config.yaml
arch: "convnext"
crop_scale_min: 1
isotropic: false
moe: "expert_choice"
experts_per_token: 2
depths: [3, 6, 6]
residual_init: "none"
muon_scale: "match_rms_adamw"
max_grad_norm: 1.0
batch_size: 128
weight_decay: 0.03
adamw_weight_decay_other_params: 0.05
Rows from block 12 of a small image classifier, named by matrix and row number. Rows with one number belong to one neuron. Each number is 500 + 40 x the weight over its row's rms, rounded and kept within 0 to 999. All counts start at 0. Numbers have three digits each.
Before each neuron's rows are labels from the 100 images, of 14976, where the neuron reaches its highest value: "strongest on" is what is common among them. Only what is clearly more common there than usual is listed. The data: telescope images of galaxies (Galaxy Zoo DECaLS).
# fc1: MLP up (model.blocks.12.mlp.fc1.weight, 768x192), inputs 96-191
# fc2: MLP down (model.blocks.12.mlp.fc2.weight, 192x768, transposed), outputs 96-191

strongest on: roundness: cigar-shaped
fc1.664:498560459446467508544492524516495478552533423575512514509486566456429591501518476535435465494510551563497452495453525545527510461538553526499487497433533462459498549452546512529587503430471539471536549424618429539566464466543448492462471497477494573474427499541546496526539488566526478521
fc2.664:515466540470479449472524470506540475499516471458505503482477486579547549502513521515493503502481464515524522467514503459503454506489450491533433477585483555512521481441484486475510481557494485483521510403483451527514383533554468455441495538459492466571538499495534500531539492418538539506

strongest on: shape: featured or disk; edge-on disk: no; spiral arms: yes
fc1.593:526504481563468528477490492500443506499458415547595522515577468531422495427494497462437546438515560527565552422506580458527534513532480526470497513475499516496576517490505478501516449519544510483503476496528546475513533503511514507465475476490541493507457540570498480534489514496478539507
fc2.593:507520478451530536483495483494471492519500540456422519545529601490552508501458535587462490538431483373505539504455534550484465556532500538478483501444489500482525564510560539505522554485542450492524544424513451475528569517526473503506528440514545478606531502524496456482457386475483468498

strongest on: roundness: round
fc1.679:482535413491487482497533529542484426531471535546523478499495452544491545530544441517570483502571553515510495481395508518479552528543518522514526490540517566494526445445531556491509504450464428468578527468498497531559502456457491510429611468504479393457524545478462475479510481436479518485
fc2.679:465440411480505486499479552474482463475537505432509469511554434553473478486456454508527513531534556512464562448485501506508503497399534480442458494504473523501600491495455476477517481524436581500521451512523447413535522477478435472504535483529505487502495515490513469499618606608465507489

strongest on: shape: star or artifact
fc1.763:515555518469505420504525466424534511523504523523501409509535545427452477530489451470458465524455537544522504523459476549542480472530446539494443455482471465517448494442448504440513462525513477504482479508468436526526505474505479510481470579503454437469541515468609528526544524490479482437
fc2.763:495531525481522429461473529585502557582382536476475499523390498513487543507503445502490512510499435555490545488468492532469480445526489464483469482487495529589453466489546494449501479468488516550474468502503436498488395436549535491552490469512485498483436543480475476429457465559462472531

strongest on: shape: featured or disk; edge-on disk: no; spiral arms: yes
fc1.552:505594506504524527462466530506441514532502430493471523499473491475549429556506535492491488475504446373461446495510546529490526495518475438458422525478518503503534491558496529539446533497523515555565571518423491457445467566537482567466489490540564534563407505564493471562491415454500501543
fc2.552:476497603533501483496533508519465522562457580510496476499537522533502482501420515430516485555530508581510494565464520519536538521482523411540525453548533486469528531512470443524460510480515401457453490478545516463513491558465513493488489537510470569545486543499510455472503485470525520504

strongest on: roundness: round
fc1.293:485516484523465518472516486565518440525602526402485499496496496484483577501491507487460512503509465425508528517471540482442473441464491583564524483507504487564562528456460497472447415486403587516492481504549448498537509522532477493486569516491484369489412428514453499500505489493539524483
fc2.293:492522463462452512502532488499450498540467526492591429468499472529529501573475467411508517537462487372466529455524464516453557492509455483510566506519477497472527493563498515508477528472546525521489483378488472528503551500543481531401501493490505521503472527531532507593478495553462502527

strongest on: shape: star or artifact
fc1.752:476557478507541530489493419446522483547530532517485560469491511438451526505463522506497494481459509512536430493587530439493513460477546475539484473456486446500448398449524562483529530473493481564469536506491484513464476494477514543437511513464503456538450473497551457431552451388544452487
fc2.752:524505413547521535470518540517511561536508523481507509476462515526504461517504530510439506487457516504465455480524595458604551538553517451425530469486485478489526609532462409535516464456475490439461498480469472525503432531506517469538491480494449494451503490486435467527400560421520535509

strongest on: shape: featured or disk; edge-on disk: no; bar: no
fc1.44:459520543529528463522579419496486502491473533543531557459453506514485477540460500492456535479544475492472454569474557577469405479551433466459581551520489480466499498543499483478508590528518479530516461518441531546471440526496556433478412446487534516567534461519503495452482513510488515509
fc2.44:473425547548478526449462539492520437499515388478480461500480495497507480528454506475468543495528542416493531513518516607515481514580522524519433513481519547495446576512465592551469461460469522457466564463451505488523479469527506471507506574534480488554524482555462557507542425514492443535

strongest on: edge-on disk: no; shape: featured or disk; spiral arms: yes
fc1.172:431482533539423460530520525477474534512468574494474490523471506534494532543503549462501436490484513496405517465494491498534420500508460493442433545538459473552544571560521550555455451497451500522503480441517547424499543498538509493490532481465617466466517514467641499487536481461517492495
fc2.172:513483428496463506479525500521437450447495463529479512445512506510530527462513423477551547489537496510529436525509531556512473458524439519514535523560455539491538433515471547512449479501518494483534478565514491508473562518439438480566519569503547443479490527480501502457544503534481494457

strongest on: roundness: in between
fc1.355:486478395464556463468445522470505509527470525471442505538471544452494524515649519530515536520450499480478555527522537544517520587464476489464525468567451428530423479533480542488471465483508529528487508483533522562497481611455468474571514525492486533516533492497511516498629450529538544531
fc2.355:521446538430481461445530505572460497490478417522540526477502532446525479493514402555496581489581534421488467512534481527585479510527439486517497504464536589522491454458497518546515455541514491469535479521559613462501572552489509486487564525495501572579504477543508593524535513525483480523

strongest on: roundness: cigar-shaped
fc1.28:498477464503575443503462530585505489528540529510480559545499513584493464487453514462507467475540500454501504495484427460491530571510531512517500506552544550449505426554493389502601465587490556462495404458499555499497548500526461486495498513482505529522487526454550504481458478534501533459
fc2.28:471504512536481494525545544469523490456480432492437539581552461485467500536494550465506532490551508600528542439470439619527507463456458541521523531500537421610481470447489457504473524497408588481486462580552505624509520512521455492440527510541510484497516489487502416502454577583495487509

strongest on: shape: star or artifact
fc1.352:451556531497479462500489467489568483522440498488485500531480530474486554530459505500489451502507494561451436476513511534482485474449473493534499483461456469514438536445465463493484527464457422551489494486470424500450535503504559523468595544531526450416442548525541520513645552486483406510
fc2.352:570517476450522557487519499550511512504394498474451628490460512545488516474488573488475485475488474558531470475466497486569487516493563466483498457494520470478516448519567469493550492489500484511434475493476417502485396486475529488586549480507463470455502603508487510424434508476510492522

strongest on: shape: star or artifact
fc1.251:519597528495481461470512457484545440503543473498533511556521446457518509484470427488488502492533508555507470464486499571484520492505466485474494467514457476492466558465444492443497498440563474539526494424459429446483550523490547555442552557460525461446481567472509520485603510508512404457
fc2.251:535501530564505483497495527530533494525443412452395593532438476440486549439524564480509483493521491531476448540466485427522471473519561468499529502523515416489499430500474495481509479517505492482465510546507466541536325518458479521535514507552483464516515526511512470426439565525509452498

strongest on: roundness: cigar-shaped
fc1.302:502501495426494476425521492518476487551518474527510465496491415534496539516362528447537472505471496483513452527524464532538518475556515476488437444477495527494544537543459448530495534448493446495497495497471498491536487527573528516445505463494509638438487540449490558462461557500463508486
fc2.302:510481506498490486522515502586521502474529608437556493531506492565477512424440520511524515491473396425481533478505489488479543402469456489439534519571500531550518474555521509521532511533483457498497429435525474462539450541511427483473485585562518438480497533515501491517535545573474446472

strongest on: shape: star or artifact
fc1.211:486572511533538465539515480481522472490443506502492462531396510424535531494470485511513540539490570506477457491481478576474487484478447543506474475517449473526434525512481503433482516485530473534501470466437470467483508507473541526485492611474543482475467541540565482507607532465450511484
fc2.211:536509468430503490460510509538550493466417556538490521503489552516565501464541504443485504472500499584499530463497516429519462477535543456541485539461466472499527527533485501495497481447478491554451530487560498533535415513486559461533536503563506481443518601559463487506384474484466467516

strongest on: roundness: in between
fc1.559:591490443443485547527489454509450439535504506518500517524493490472482562437469505417467504518488537466523455572460535518509595438491449508566449431434513536507529559476543482535509541463477564499506554546611487513523526452476508532469504470481628575474438523523579484470533490573512488489
fc2.559:456463538470480528557495540513505500491464479493480492521538507521452573468477554552503532500507453450528487496550507514467496487553464438585503524473498423522481467501552498504461493542507427491531441592539499483486379479501458516490565483561468512550545534495520444458539466546479473477

strongest on: shape: featured or disk; edge-on disk: no; spiral arms: yes
fc1.746:533490448514512553504561513467464495453509500465567571516498498504496503516550557483548541490476454567506584431523431486553511547553474417503532469471449498572498443480524484474468347477477527470540483470502483506550512510560525512541536411540558437501478560471522490531547469518477464476
fc2.746:520483489584479522475530510474534502506469454467575432510516538463500523556577508488580490516527532353478467495488458519502406529551571468501499516540489452498521482520571477496513550513544472554475540508497441467497461530501407501507473533533471468519546441434504456502483567570477538534

strongest on: roundness: cigar-shaped
fc1.110:462504555489592520460490544475479457502521542472495488558489566469469470513422543504531476518454513462489538467522582510479478494503540494520566497550524428477538426479517471461513527484502504502530465546505524507459456545535460526456550530487464491562432531447453476558534556523436535486
fc2.110:519553429417544483486448476541513402529527384469526486566454446514453474502523470589545494487487493431514489463482495512429483508551507509448495527496463562506529502507479516508517468505487466527497510506510443477550548491545505520449493459513469453540488507511548577590542530532480443540

strongest on: edge-on disk: no
fc1.276:451513483555473530525531540514462495511471506516561471532495436499495517455535534523560435483442499486438570512521511525538484492561551520466522504489536535462472515525451464530511501535495454417543530489480462557459466455578494466560441508471535518548539485504474608501490527513514487542
fc2.276:524478549403542522488531490519517481510538466518529519507449493568457484476509570480473500463475418523475483456483475496507504508481544489434496432449520504524494576399449450481514486457571457547504603495489479463448461512484531489446519542505485538515546425523459532515559505524481457510

strongest on: roundness: cigar-shaped
fc1.74:498495461476553408474464470431500487528445504415479510515473447466546511502405538414571473510471514564490528532527525473462562530404475512477440522556484587487539547476491499537499570522512469540509528524400482569491497439532461508514516448535488516568490471512529450518532481446512490526
fc2.74:437541494539466466519384559543415456496539473461545509526616449516435461468519577522559497504507503467555515486502446509578514547520459495479501499486561513480515494449587554501488447489502508476517436449551489502496494479535573496502501428502532472466517552537481453519410556466473507509

strongest on: roundness: cigar-shaped
fc1.681:553464482486415406489482383560462543539495519494488511473515414471561526437418555464522488484489485495541498520518430521571502481508484500543536571454516480535450478524546526483479481466549550574519502542531503503452506497490551520522624518484508586465477476510453528529477518449454469502
fc2.681:498506494455459488517548435447516486506493561491537444504466543458408522507474568460515514543453494399503500500500494485513487562531461424502591529568535507476386467549568545539555479533490453454469479554491488401558457474501506511481472564519484504487491495516542551494521462449520539485

strongest on: shape: star or artifact
fc1.320:493569533484546484559495514497553518513476499511509470513406515457496531469444470504528511511485524576480427466495480549502470505467467516480509455511469476505434438495464472453486561404454470533548509501489458466502491534483556506521518563518499443496437523526575483511624532513481423527
fc2.320:548534432494496527449518511558552504507416497522393615481469527562471495501513554524536528462485564462524510517523502482545489482493563470464508504507479445506516447513568466507545490507494489524399526525518444573515368495490545478581506490534507475441499516532469483441403459476467521479

strongest on: roundness: cigar-shaped
fc1.446:479502489496551481498515528519517465467501544483543459586508490543499618514478536494427553454430445453549496464549463485549464515536575511533485519434434572511525594513542438520482502521546503479542436498549459515463517525438494452435480502466529509457555574507470505540418516488475480514
fc2.446:532505547424501469485514474518537514496453506519449453539503535490466521474509596522513498541467445569492540453461539557522594447499535555512548491506487449470461487464568431469444475535525447489595508481480499449468434524473486454536516573482469508481563519493519493492412576571518468498

strongest on: shape: featured or disk; edge-on disk: no; spiral arms: yes
fc1.304:468511476584482517502487433471433530462446451512469488533443475550521516464466437442486495528543535489495448464510479454494552592549536528417428534489475455510530536491494553433585510502509470519525479512526532514526471545510495474488523512502501507502508535543543482464490462430498552547
fc2.304:489546438482537519533492507556514493513519546546480453448514581573588470487512459521452477438499484518501483566534403519556539533519533541474527446550468528526522542556557474543537518509537508533505539465525445463444504491534491504445508434435502560542491483522461491527541528486509496508

strongest on: shape: featured or disk; edge-on disk: no; spiral arms: yes
fc1.560:480575448521478564518526566506465485563478576484511519454496523496560542482481528518483523659469468508548524553534468499462544474574446579494464498471517485486454548441484454451501580542486517467552415473456522515473522468455481498474521498449549500539519558509463466557530525457513458478
fc2.560:486396538426479544442513452426475467517485542505515513504547448518513462478523468476526501500439406561531444522498479446496496521546504478475508533412481528479460477451535390492475461458542525501539559463476478457530558535484555500532497494513467524501509516422576468445548455432525554467

strongest on: shape: featured or disk; edge-on disk: no; spiral arms: yes
fc1.737:477539554589534460479540489449515536434524471525477525533386516462481527442477482540560495522413483472547469510510457501443533531594455567443501561437483489528579561522464505520476462486504502497547561544499531490538497457498466461499546541451520490534489510449543476537474461487513528540
fc2.737:503468497469478487517461526543498521537466562520432548418497506564495520548546481479501476544453554517546505561514543575467405467443502557494518463509487517479560529520570454476563582508495480505501499529511435517495529495478487473559517433533490459477545542472462481459466491543560464521

strongest on: edge-on disk: no
fc1.642:521497518521415573509522505536444511497436507506504558478492549471558510456532543496536480587464524496374467480462552514473511467522514511512576416529495480516461519501544539492450549490539464466433531500517493479517542393479436538504486589479471518479525529479531553502509534563552503542
fc2.642:541488529428513472474437496503509489455478631466524505497479504499503422483554551484471484516458493496522460518464538477476506429470452502524491579474571539582442501514539525505562501531526489492524428523498467481491403513513450507544478500519544516467514570527498556473490530567534488466

strongest on: roundness: round
fc1.563:573501465497451544520530381527537445475491497567544506511495394480507543566531483526490512524466504551564433541474491500503490562550498469472554517447549481554463492506526461521423446421502468510530527477580475506534499580484508502542525528499483418511516502458469524505481510485551468490
fc2.563:495496470546522496480509469523446484461535472449601487484494450545482511588548497489472487510457489501480566417463550475482563482461494487484565486480500539484563484510481523500478487509555474432498526492487571451484469517543415490421515530532539470567565486509475533604493526508526503550

strongest on: shape: star or artifact
fc1.301:486579487497507473511466396487463461493588494502502527491518541416515512501480419472491462521507563541463488507462459497504513436528494479481497496448454462529494560496452519496511512485466454487481475446433467542431530517530516498447478525467521472404482524514504542498620478494528476473
fc2.301:544583449542497506524537554483611511500431465496416560495455476469526524479512512535537495551502504502465464494547438424561471528537608468492497472522490402422570488518472434476491496476486530501429477479473495527455366541544564531507537502582432460511491480468517443404502481444553425503

strongest on: shape: featured or disk; edge-on disk: no; spiral arms: yes
fc1.115:475529537561547536515533476481481434552513532515514452502333539500489471483494482522491496589427510510516569509528564494506503517497475510483524466443509479570509479463428516517563560532514494420517510521500528542531462405427465534524481523467519512473479554494451522554484457509491444486
fc2.115:496508600454497503603452457516505510537566601568523522454550576492530450511538528480484493490535525505540506564475518536503447418574545546499475529512415480458470538463500572488568510509475465512485513459484455462485414521505545511555498500427506434538456459485557517458498425503507519493

strongest on: roundness: cigar-shaped
fc1.418:489440496479506484506518495549434447466481562469419538514487479481491479500402516450571535512483490504492590535443575524475566468500547526549515560494517486567567529526517494498564619420490485522495471534458471535496499488518423507471544503556471510479493490533529446512498574408478526475
fc2.418:482501441511458446436530529508472567425497486483380493530505516465487524465478494562512532520505494528489480471468516591532558473545465538576464533507534513491476554468469462480456449540494562447532497554539482565463467490491504502482582473414545472506522533576480507546524556462472505500

strongest on: shape: star or artifact
fc1.603:477570467534521561537548460503445495437464490525493452479569528407501466560499449500475509565490503556460569479428504467522517508574523482458472541497448488469440502498507544503447449495556521479468503548475450539513502466511525539554471509491489475481516526472525540542511599518522420475
fc2.603:493469501471516515474479470463508508596457461540521490470451506521493525508481387621486464504465425629512501495510447496537473568510551481478492470586489599541517548449489447441511549461551562471555458478500505502501499477445493553521531489541504444479489509476462488511510492533518515522

strongest on: roundness: cigar-shaped
fc1.436:473510526492443528575461518542516445537509509447465495517535458473538499532529547452561512459477479509477512536561522415544441565442533517475531501523479525456496562518474475534480433562517511416467463536520453508544512437531490579558410582522478490482556497517552478480500517499459433477
fc2.436:516561479547517472544577482503481506429452510496499539529532535497416530516565428513552481499514537530471484531472493505494553570468404608470525500408501569505565535485613497456455480522465419526517475532500554527507522504529552494469429462545537543564468524552495534496445488430499525518

strongest on: shape: star or artifact
fc1.365:469542535510493481518490459483564521510494498495495487541499500459525476530469470560520488502523493571458408494502493583529497501498476462479546451517483473513467485472481423435427497454496460526526506479453449491542477550480532546543517547554487449497479531481557492499571529498516456571
fc2.365:549531463479546513476481534656475487486417548497446562485499472560454510522512562488556487478464488550497483585502483451546486486519441532541491513464498448515462475531503548500501475482473541469508476517482541543481389495492530474521537446528512467488531554566462483467358544479487525532

strongest on: edge-on disk: no; shape: star or artifact
fc1.189:475584489547632465511498467486491493444453521559552541475394464396489593481454518536479513522479471521475502503538448530452433492535531521463432490483512493448511477533541537523593523417516472488490507524468478569534457516454513534443519525535480464538490458498532517513521459481539538511
fc2.189:535477508593509518467546540472543480519414457527372584460513486450508511524473515532478490520478552483455485511537490501549537561463574550453526498556469502496564533472482432509534521495413506431468576556503523531546443537451503519515515501502482540483518459481519503441426478439521512522

strongest on: roundness: round
fc1.473:545493496521450406532549497574513564541531454560488491472528499468549511490530464450434437506448453491500498484489512514544464454532525539481436517474532474514451522501606498500518496573509470502494485500516482453521492483516488543473476450488455417476508457426529549533435524462493471487
fc2.473:459473492512467465533526518404515470513482604483521523504512466466535539491495403565534497483507427566449528496529496535458486408521556446539527519581455541468415478545496567512527503490501533508484453533511481414478502510515522504501501547396490455512429548498443528500526540415552452505

strongest on: shape: featured or disk; edge-on disk: no; edge-on disk: yes
fc1.565:469541511557541527517501531485486507403484506538500460449366542475542493464487502569502515559513591526573454525538471511435488478568488450486455569507497451456535492595494498497510501428460452488521444458431489503478478519502483495504474456537494502486527480500561524503527460545543550499
fc2.565:488476527526528536513515547392488474517463559537468566505436550459479536547462512511509542527513535525482523485520525478472536483478561542506510528533528461518547528514500557579476451506445530470536574480520443500485506490504472549557493500479500503468480441502499507495453420451485441518

strongest on: roundness: cigar-shaped
fc1.489:553477507483524516423537534520530509488492500481533457472519517530476544506520529472479500525575528553484477492471447531511530518460482549440532447461573461497550547507498504510502514529442463486406465451508462551500490443454543486487529511478439322527485477527532474495534538532494533499
fc2.489:498572479411483455498521551575539505558566502505582563491509500481511510489460455481497524526575513457523483422452432454538550543458464443446508532526505510544496549496443442450513462514504528453507520391493505471506435477495410529522512501504514530568490471490525475492495508571468463486

strongest on: spiral arms: yes
fc1.95:439474524562537481442476482548465556593544463524541443502502471505407517485456438462570531527450480412554558427493496498515467559453509498435438533474451511508466580529541490492498496429514583491499484479465552477538489593540525518540518474509510502526373560477489454554505478450471501485
fc2.95:457469417558519484520489489457547446536493457562493467463470556539548546435486441468515463510512427532493528559520519504512467516524555465475406451589460530512497392579554502494443555494478444524473420470488454543537518484574429517443498542450523511513541549520487510540494446507508477518

strongest on: roundness: cigar-shaped
fc1.726:453458448429525445486546553489481456465491541541511513464496486497489571484405542493494529543539514457507481528506456515455466523485476548593532496500581496453510420526548446535518415526499537445526442519514502445510485435477558532494564515563514512499547447483527452507520548489463535516
fc2.726:476525463473463484490545511522571470473529400476383523469567445472455593506418543513525488517587474412540502456495507510506464469492480500492527544535491513538468528483437427493471497534468516466520528534485552505554498470456477495522443529516514458523545430525510515562442521507507479459

strongest on: roundness: round
fc1.82:557483549410510482476523398559527491451553480576423495544464539504505506426605462477495497505497480543524531522450426417513519521511466536506505469518450502457516538474493479526547507496473570503467432532505507488527513515487488546610533531511436476541564536554476462471541465468530555507
fc2.82:463537532545512541490505517484516490498542446554546435467455475480493538494478426476537484470516489442498509514551491541462469409540417478549516446476524447482571525537506457435516527500456450532506550485503600477557582516460440509429531433454531474461522563487522443543528483545539505513

strongest on: shape: star or artifact
fc1.42:483578543513491461513483465505564488507514490494529488550486507447523525506459450523523488497514494589474419466486501576500515469491458511488509451522436478510456516480445468446483522436482470530523502453439450478503538541492568508466517556508510447459467524501534512493611537505501424503
fc2.42:560557462473499516539526504574518472467376514493449592503477516509464524491547589452477513500520535504515467533487492459528482487500562488524504530481539448488548455510530493485532473496461516526466500479490483537523354472485503498521547514557496498482522538510517479383356518501460477498

strongest on: shape: star or artifact
fc1.505:441550454497525552485529435511531447469526572502485514489518472445510490505522505495472500539500482507427503504482518425481534461470494498536456442464439444567496498531525533485506490463479526544527489513494422478501509474471547487452468523457502529414515503472544552544518508508471502501
fc2.505:491538476465565531494467511479536493504536469503580603441475535533477449506498539443487493518491445494500453476475503508517495518561453420477514477454478492566537532469409465474529526505457441483467636490552501444482382516465461511549525492537458493465507495501447585510465487450500481498

strongest on: shape: featured or disk; edge-on disk: no; spiral arms: yes
fc1.587:437517515508487386472486515492441590464483557529434554490515525476552543500493490466552472557456490471439407507524391478468552471532517529499458508557505544453512433502527571527473520465476483518461507505462499525537528513508478516479522534505544520494482513462606485504536478502467484419
fc2.587:498485546441489519494497507496564480494477468440401602483489469517448441567537520549418486541519520516495483581513497518507542531475495513583477488481478514494480485461514513465610545518513550483458492469469552506391531533462549500512507491431503559448469480439482550447490425510486510501

strongest on: spiral arms: yes
fc1.325:516500531523556501504513478483620490535498469541501525548479503580540541426547532455531475462514499473447412519576516472453504464498436427523590498515429498530445496493555486516536510474484517471504483483504529473504550522525406472503588447569561502503438490483452423445446433508489528446
fc2.325:478517439576554500550474427446479478550501361520507503493471489534551511564518557492486462542536465438418524496536463466509474437441417463522538512461519470430519550508485442456500501514447505526514448532492531540474503540487531536481500392533416492560471468472441447464447570523510546503

strongest on: roundness: cigar-shaped
fc1.117:459492486454540479523568460528554449506467479536523548483466471471459521595437455479569512498538459491362545473541476520502506484458576519592470511486533611576512501525443543373553513524472531464500484519467506477459497553509450467448513550597499576517482531492532537516550515427429524493
fc2.117:421418462448547437461493504567497459499454477494474533485537472512465540572443535501483541489496517371471478516471462512481479347490501540462501493540522459512539530455549565542461498428464563501495484533510505552491421553490468538550520521466519515515497554520510502512555515493470450464

strongest on: shape: star or artifact
fc1.232:499584568506511505524489461517562468480462497504499460547493483449523513517454448541524480508517506557500422462484511563467545498492464516474516454488467475503448501459477501469501511444524462551486484475442466468517536536505539504463526549507530458477452526507539516542638519477481432472
fc2.232:640506487504518494471496503545507464489398466531463619500453494497492481480534553525535511516507485548513511485511528459534484469448583503520530496510492454487519486528480498515505496473518486502473530452503510537520385510503590465511526465570501461567501532483500469409416531448509442571

strongest on: edge-on disk: no
fc1.640:480475475488497432489436450572490509466433502482503532530465567525464507520446478494484446547501457473478515526532458528503506538446484445373497516580481510472527527475522477486491530534571540464452529454523564502466520487491538528574541520489496480527490450460531510526558512472542461493
fc2.640:503527576565472488540485528445514452490527506554501537514455534441522513456478450480509507483543512494547534513508465569513508497529500540511514441527504504495497595420566616521503501497592550535485510476471534530508537518518514490438519503421492481493530486444465440548466421547541535467

strongest on: shape: featured or disk; edge-on disk: no; spiral arms: yes
fc1.398:513532487517304540440501474474503496510429482493488505494513522467485556523496497492549519575519508492421500493502501491528527470540452477529486446469518479505575475416494565479516539468475470420556481476448518522497520461468449528473496507497616519448499486509596485473501522521535507518
fc2.398:455497476482471504504490471507514476460554487489448479471562493493491499470507508492556550501496446570486536488517519504411520448491503513558520513495493409585485461482541574497439425540466531498549458544485491534532438463519555454468458461527558514485526525531515490440480477532439438490

strongest on: shape: featured or disk; edge-on disk: no
fc1.626:511538543516568556481474498438471470506471559477517480467421535488526511498489556518497529594455458511471509513501519503470445456428462463491379518524532575539473534463519524502517456453531552559565520530592533517517489461500444539417581500455529495511527506460557510469480491516538498473
fc2.626:504503500610521539521491499528509508513543477482455614516521422518507426534565458501437439520494484469519482476428532493473461465494495485495505482464494461584462480476496440475535595481474488485516478549540478540557412499512433493577544479502509528527529449526505569505500573560498502498

strongest on: shape: star or artifact
fc1.111:495575513509478493536507455517562454485516495481509493533471471440519523523450476508524484527517498564488460457497509545505521482461465466485487443504455495530413521456476502469478519455497477512476477505474463466482521505527503504496525536481532456473460558513531522521647540463474421537
fc2.111:590505491462527528474525471541592517509390545526428587506490562548482468479462545547501474472499484557537509489507514493530496508507551434536499464494529460494556462517546504494534517499476501498467474513486459504533380474469564486580533464594467506456484548517462521385365493458516484503

strongest on: roundness: cigar-shaped
fc1.692:432467534497469492475475497475501496499486482518536553523488499552506548533506523530478480521489483502578502470522520514491475450543539490468499552465502498491505462528512466492537526541518687503483532457506443565447415532531454466484487526403494542558485500458497517470482487533478504429
fc2.692:502494481482484481496532520516548491433545529468515453526479509511478477552521498476539513505444526437477512368505496514506504496544514423446444490502514507430408483403529479518508474463519411456496411503450487564434439524507549491487565534433566480546463543491499554503476496453493472514

strongest on: roundness: in between
fc1.449:464571474411493534537552509555451499513552510538532460536501500525572497561407500539526570464584463529513428550521441512535509501502561513522628484470536557480489493515487505561492462530499456476515412526511412494436535451443538518564572476466445455498495467553492574558450522489440481467
fc2.449:451478507512505513498487507489485491530554496483481441525547423472465484492499527463509517544561474475527516525463495514488575464546521479436555511501491470509445409447489515513494491500480465524555480477491480446497626509463428484429486569514518550502496447522523518489479502510487482501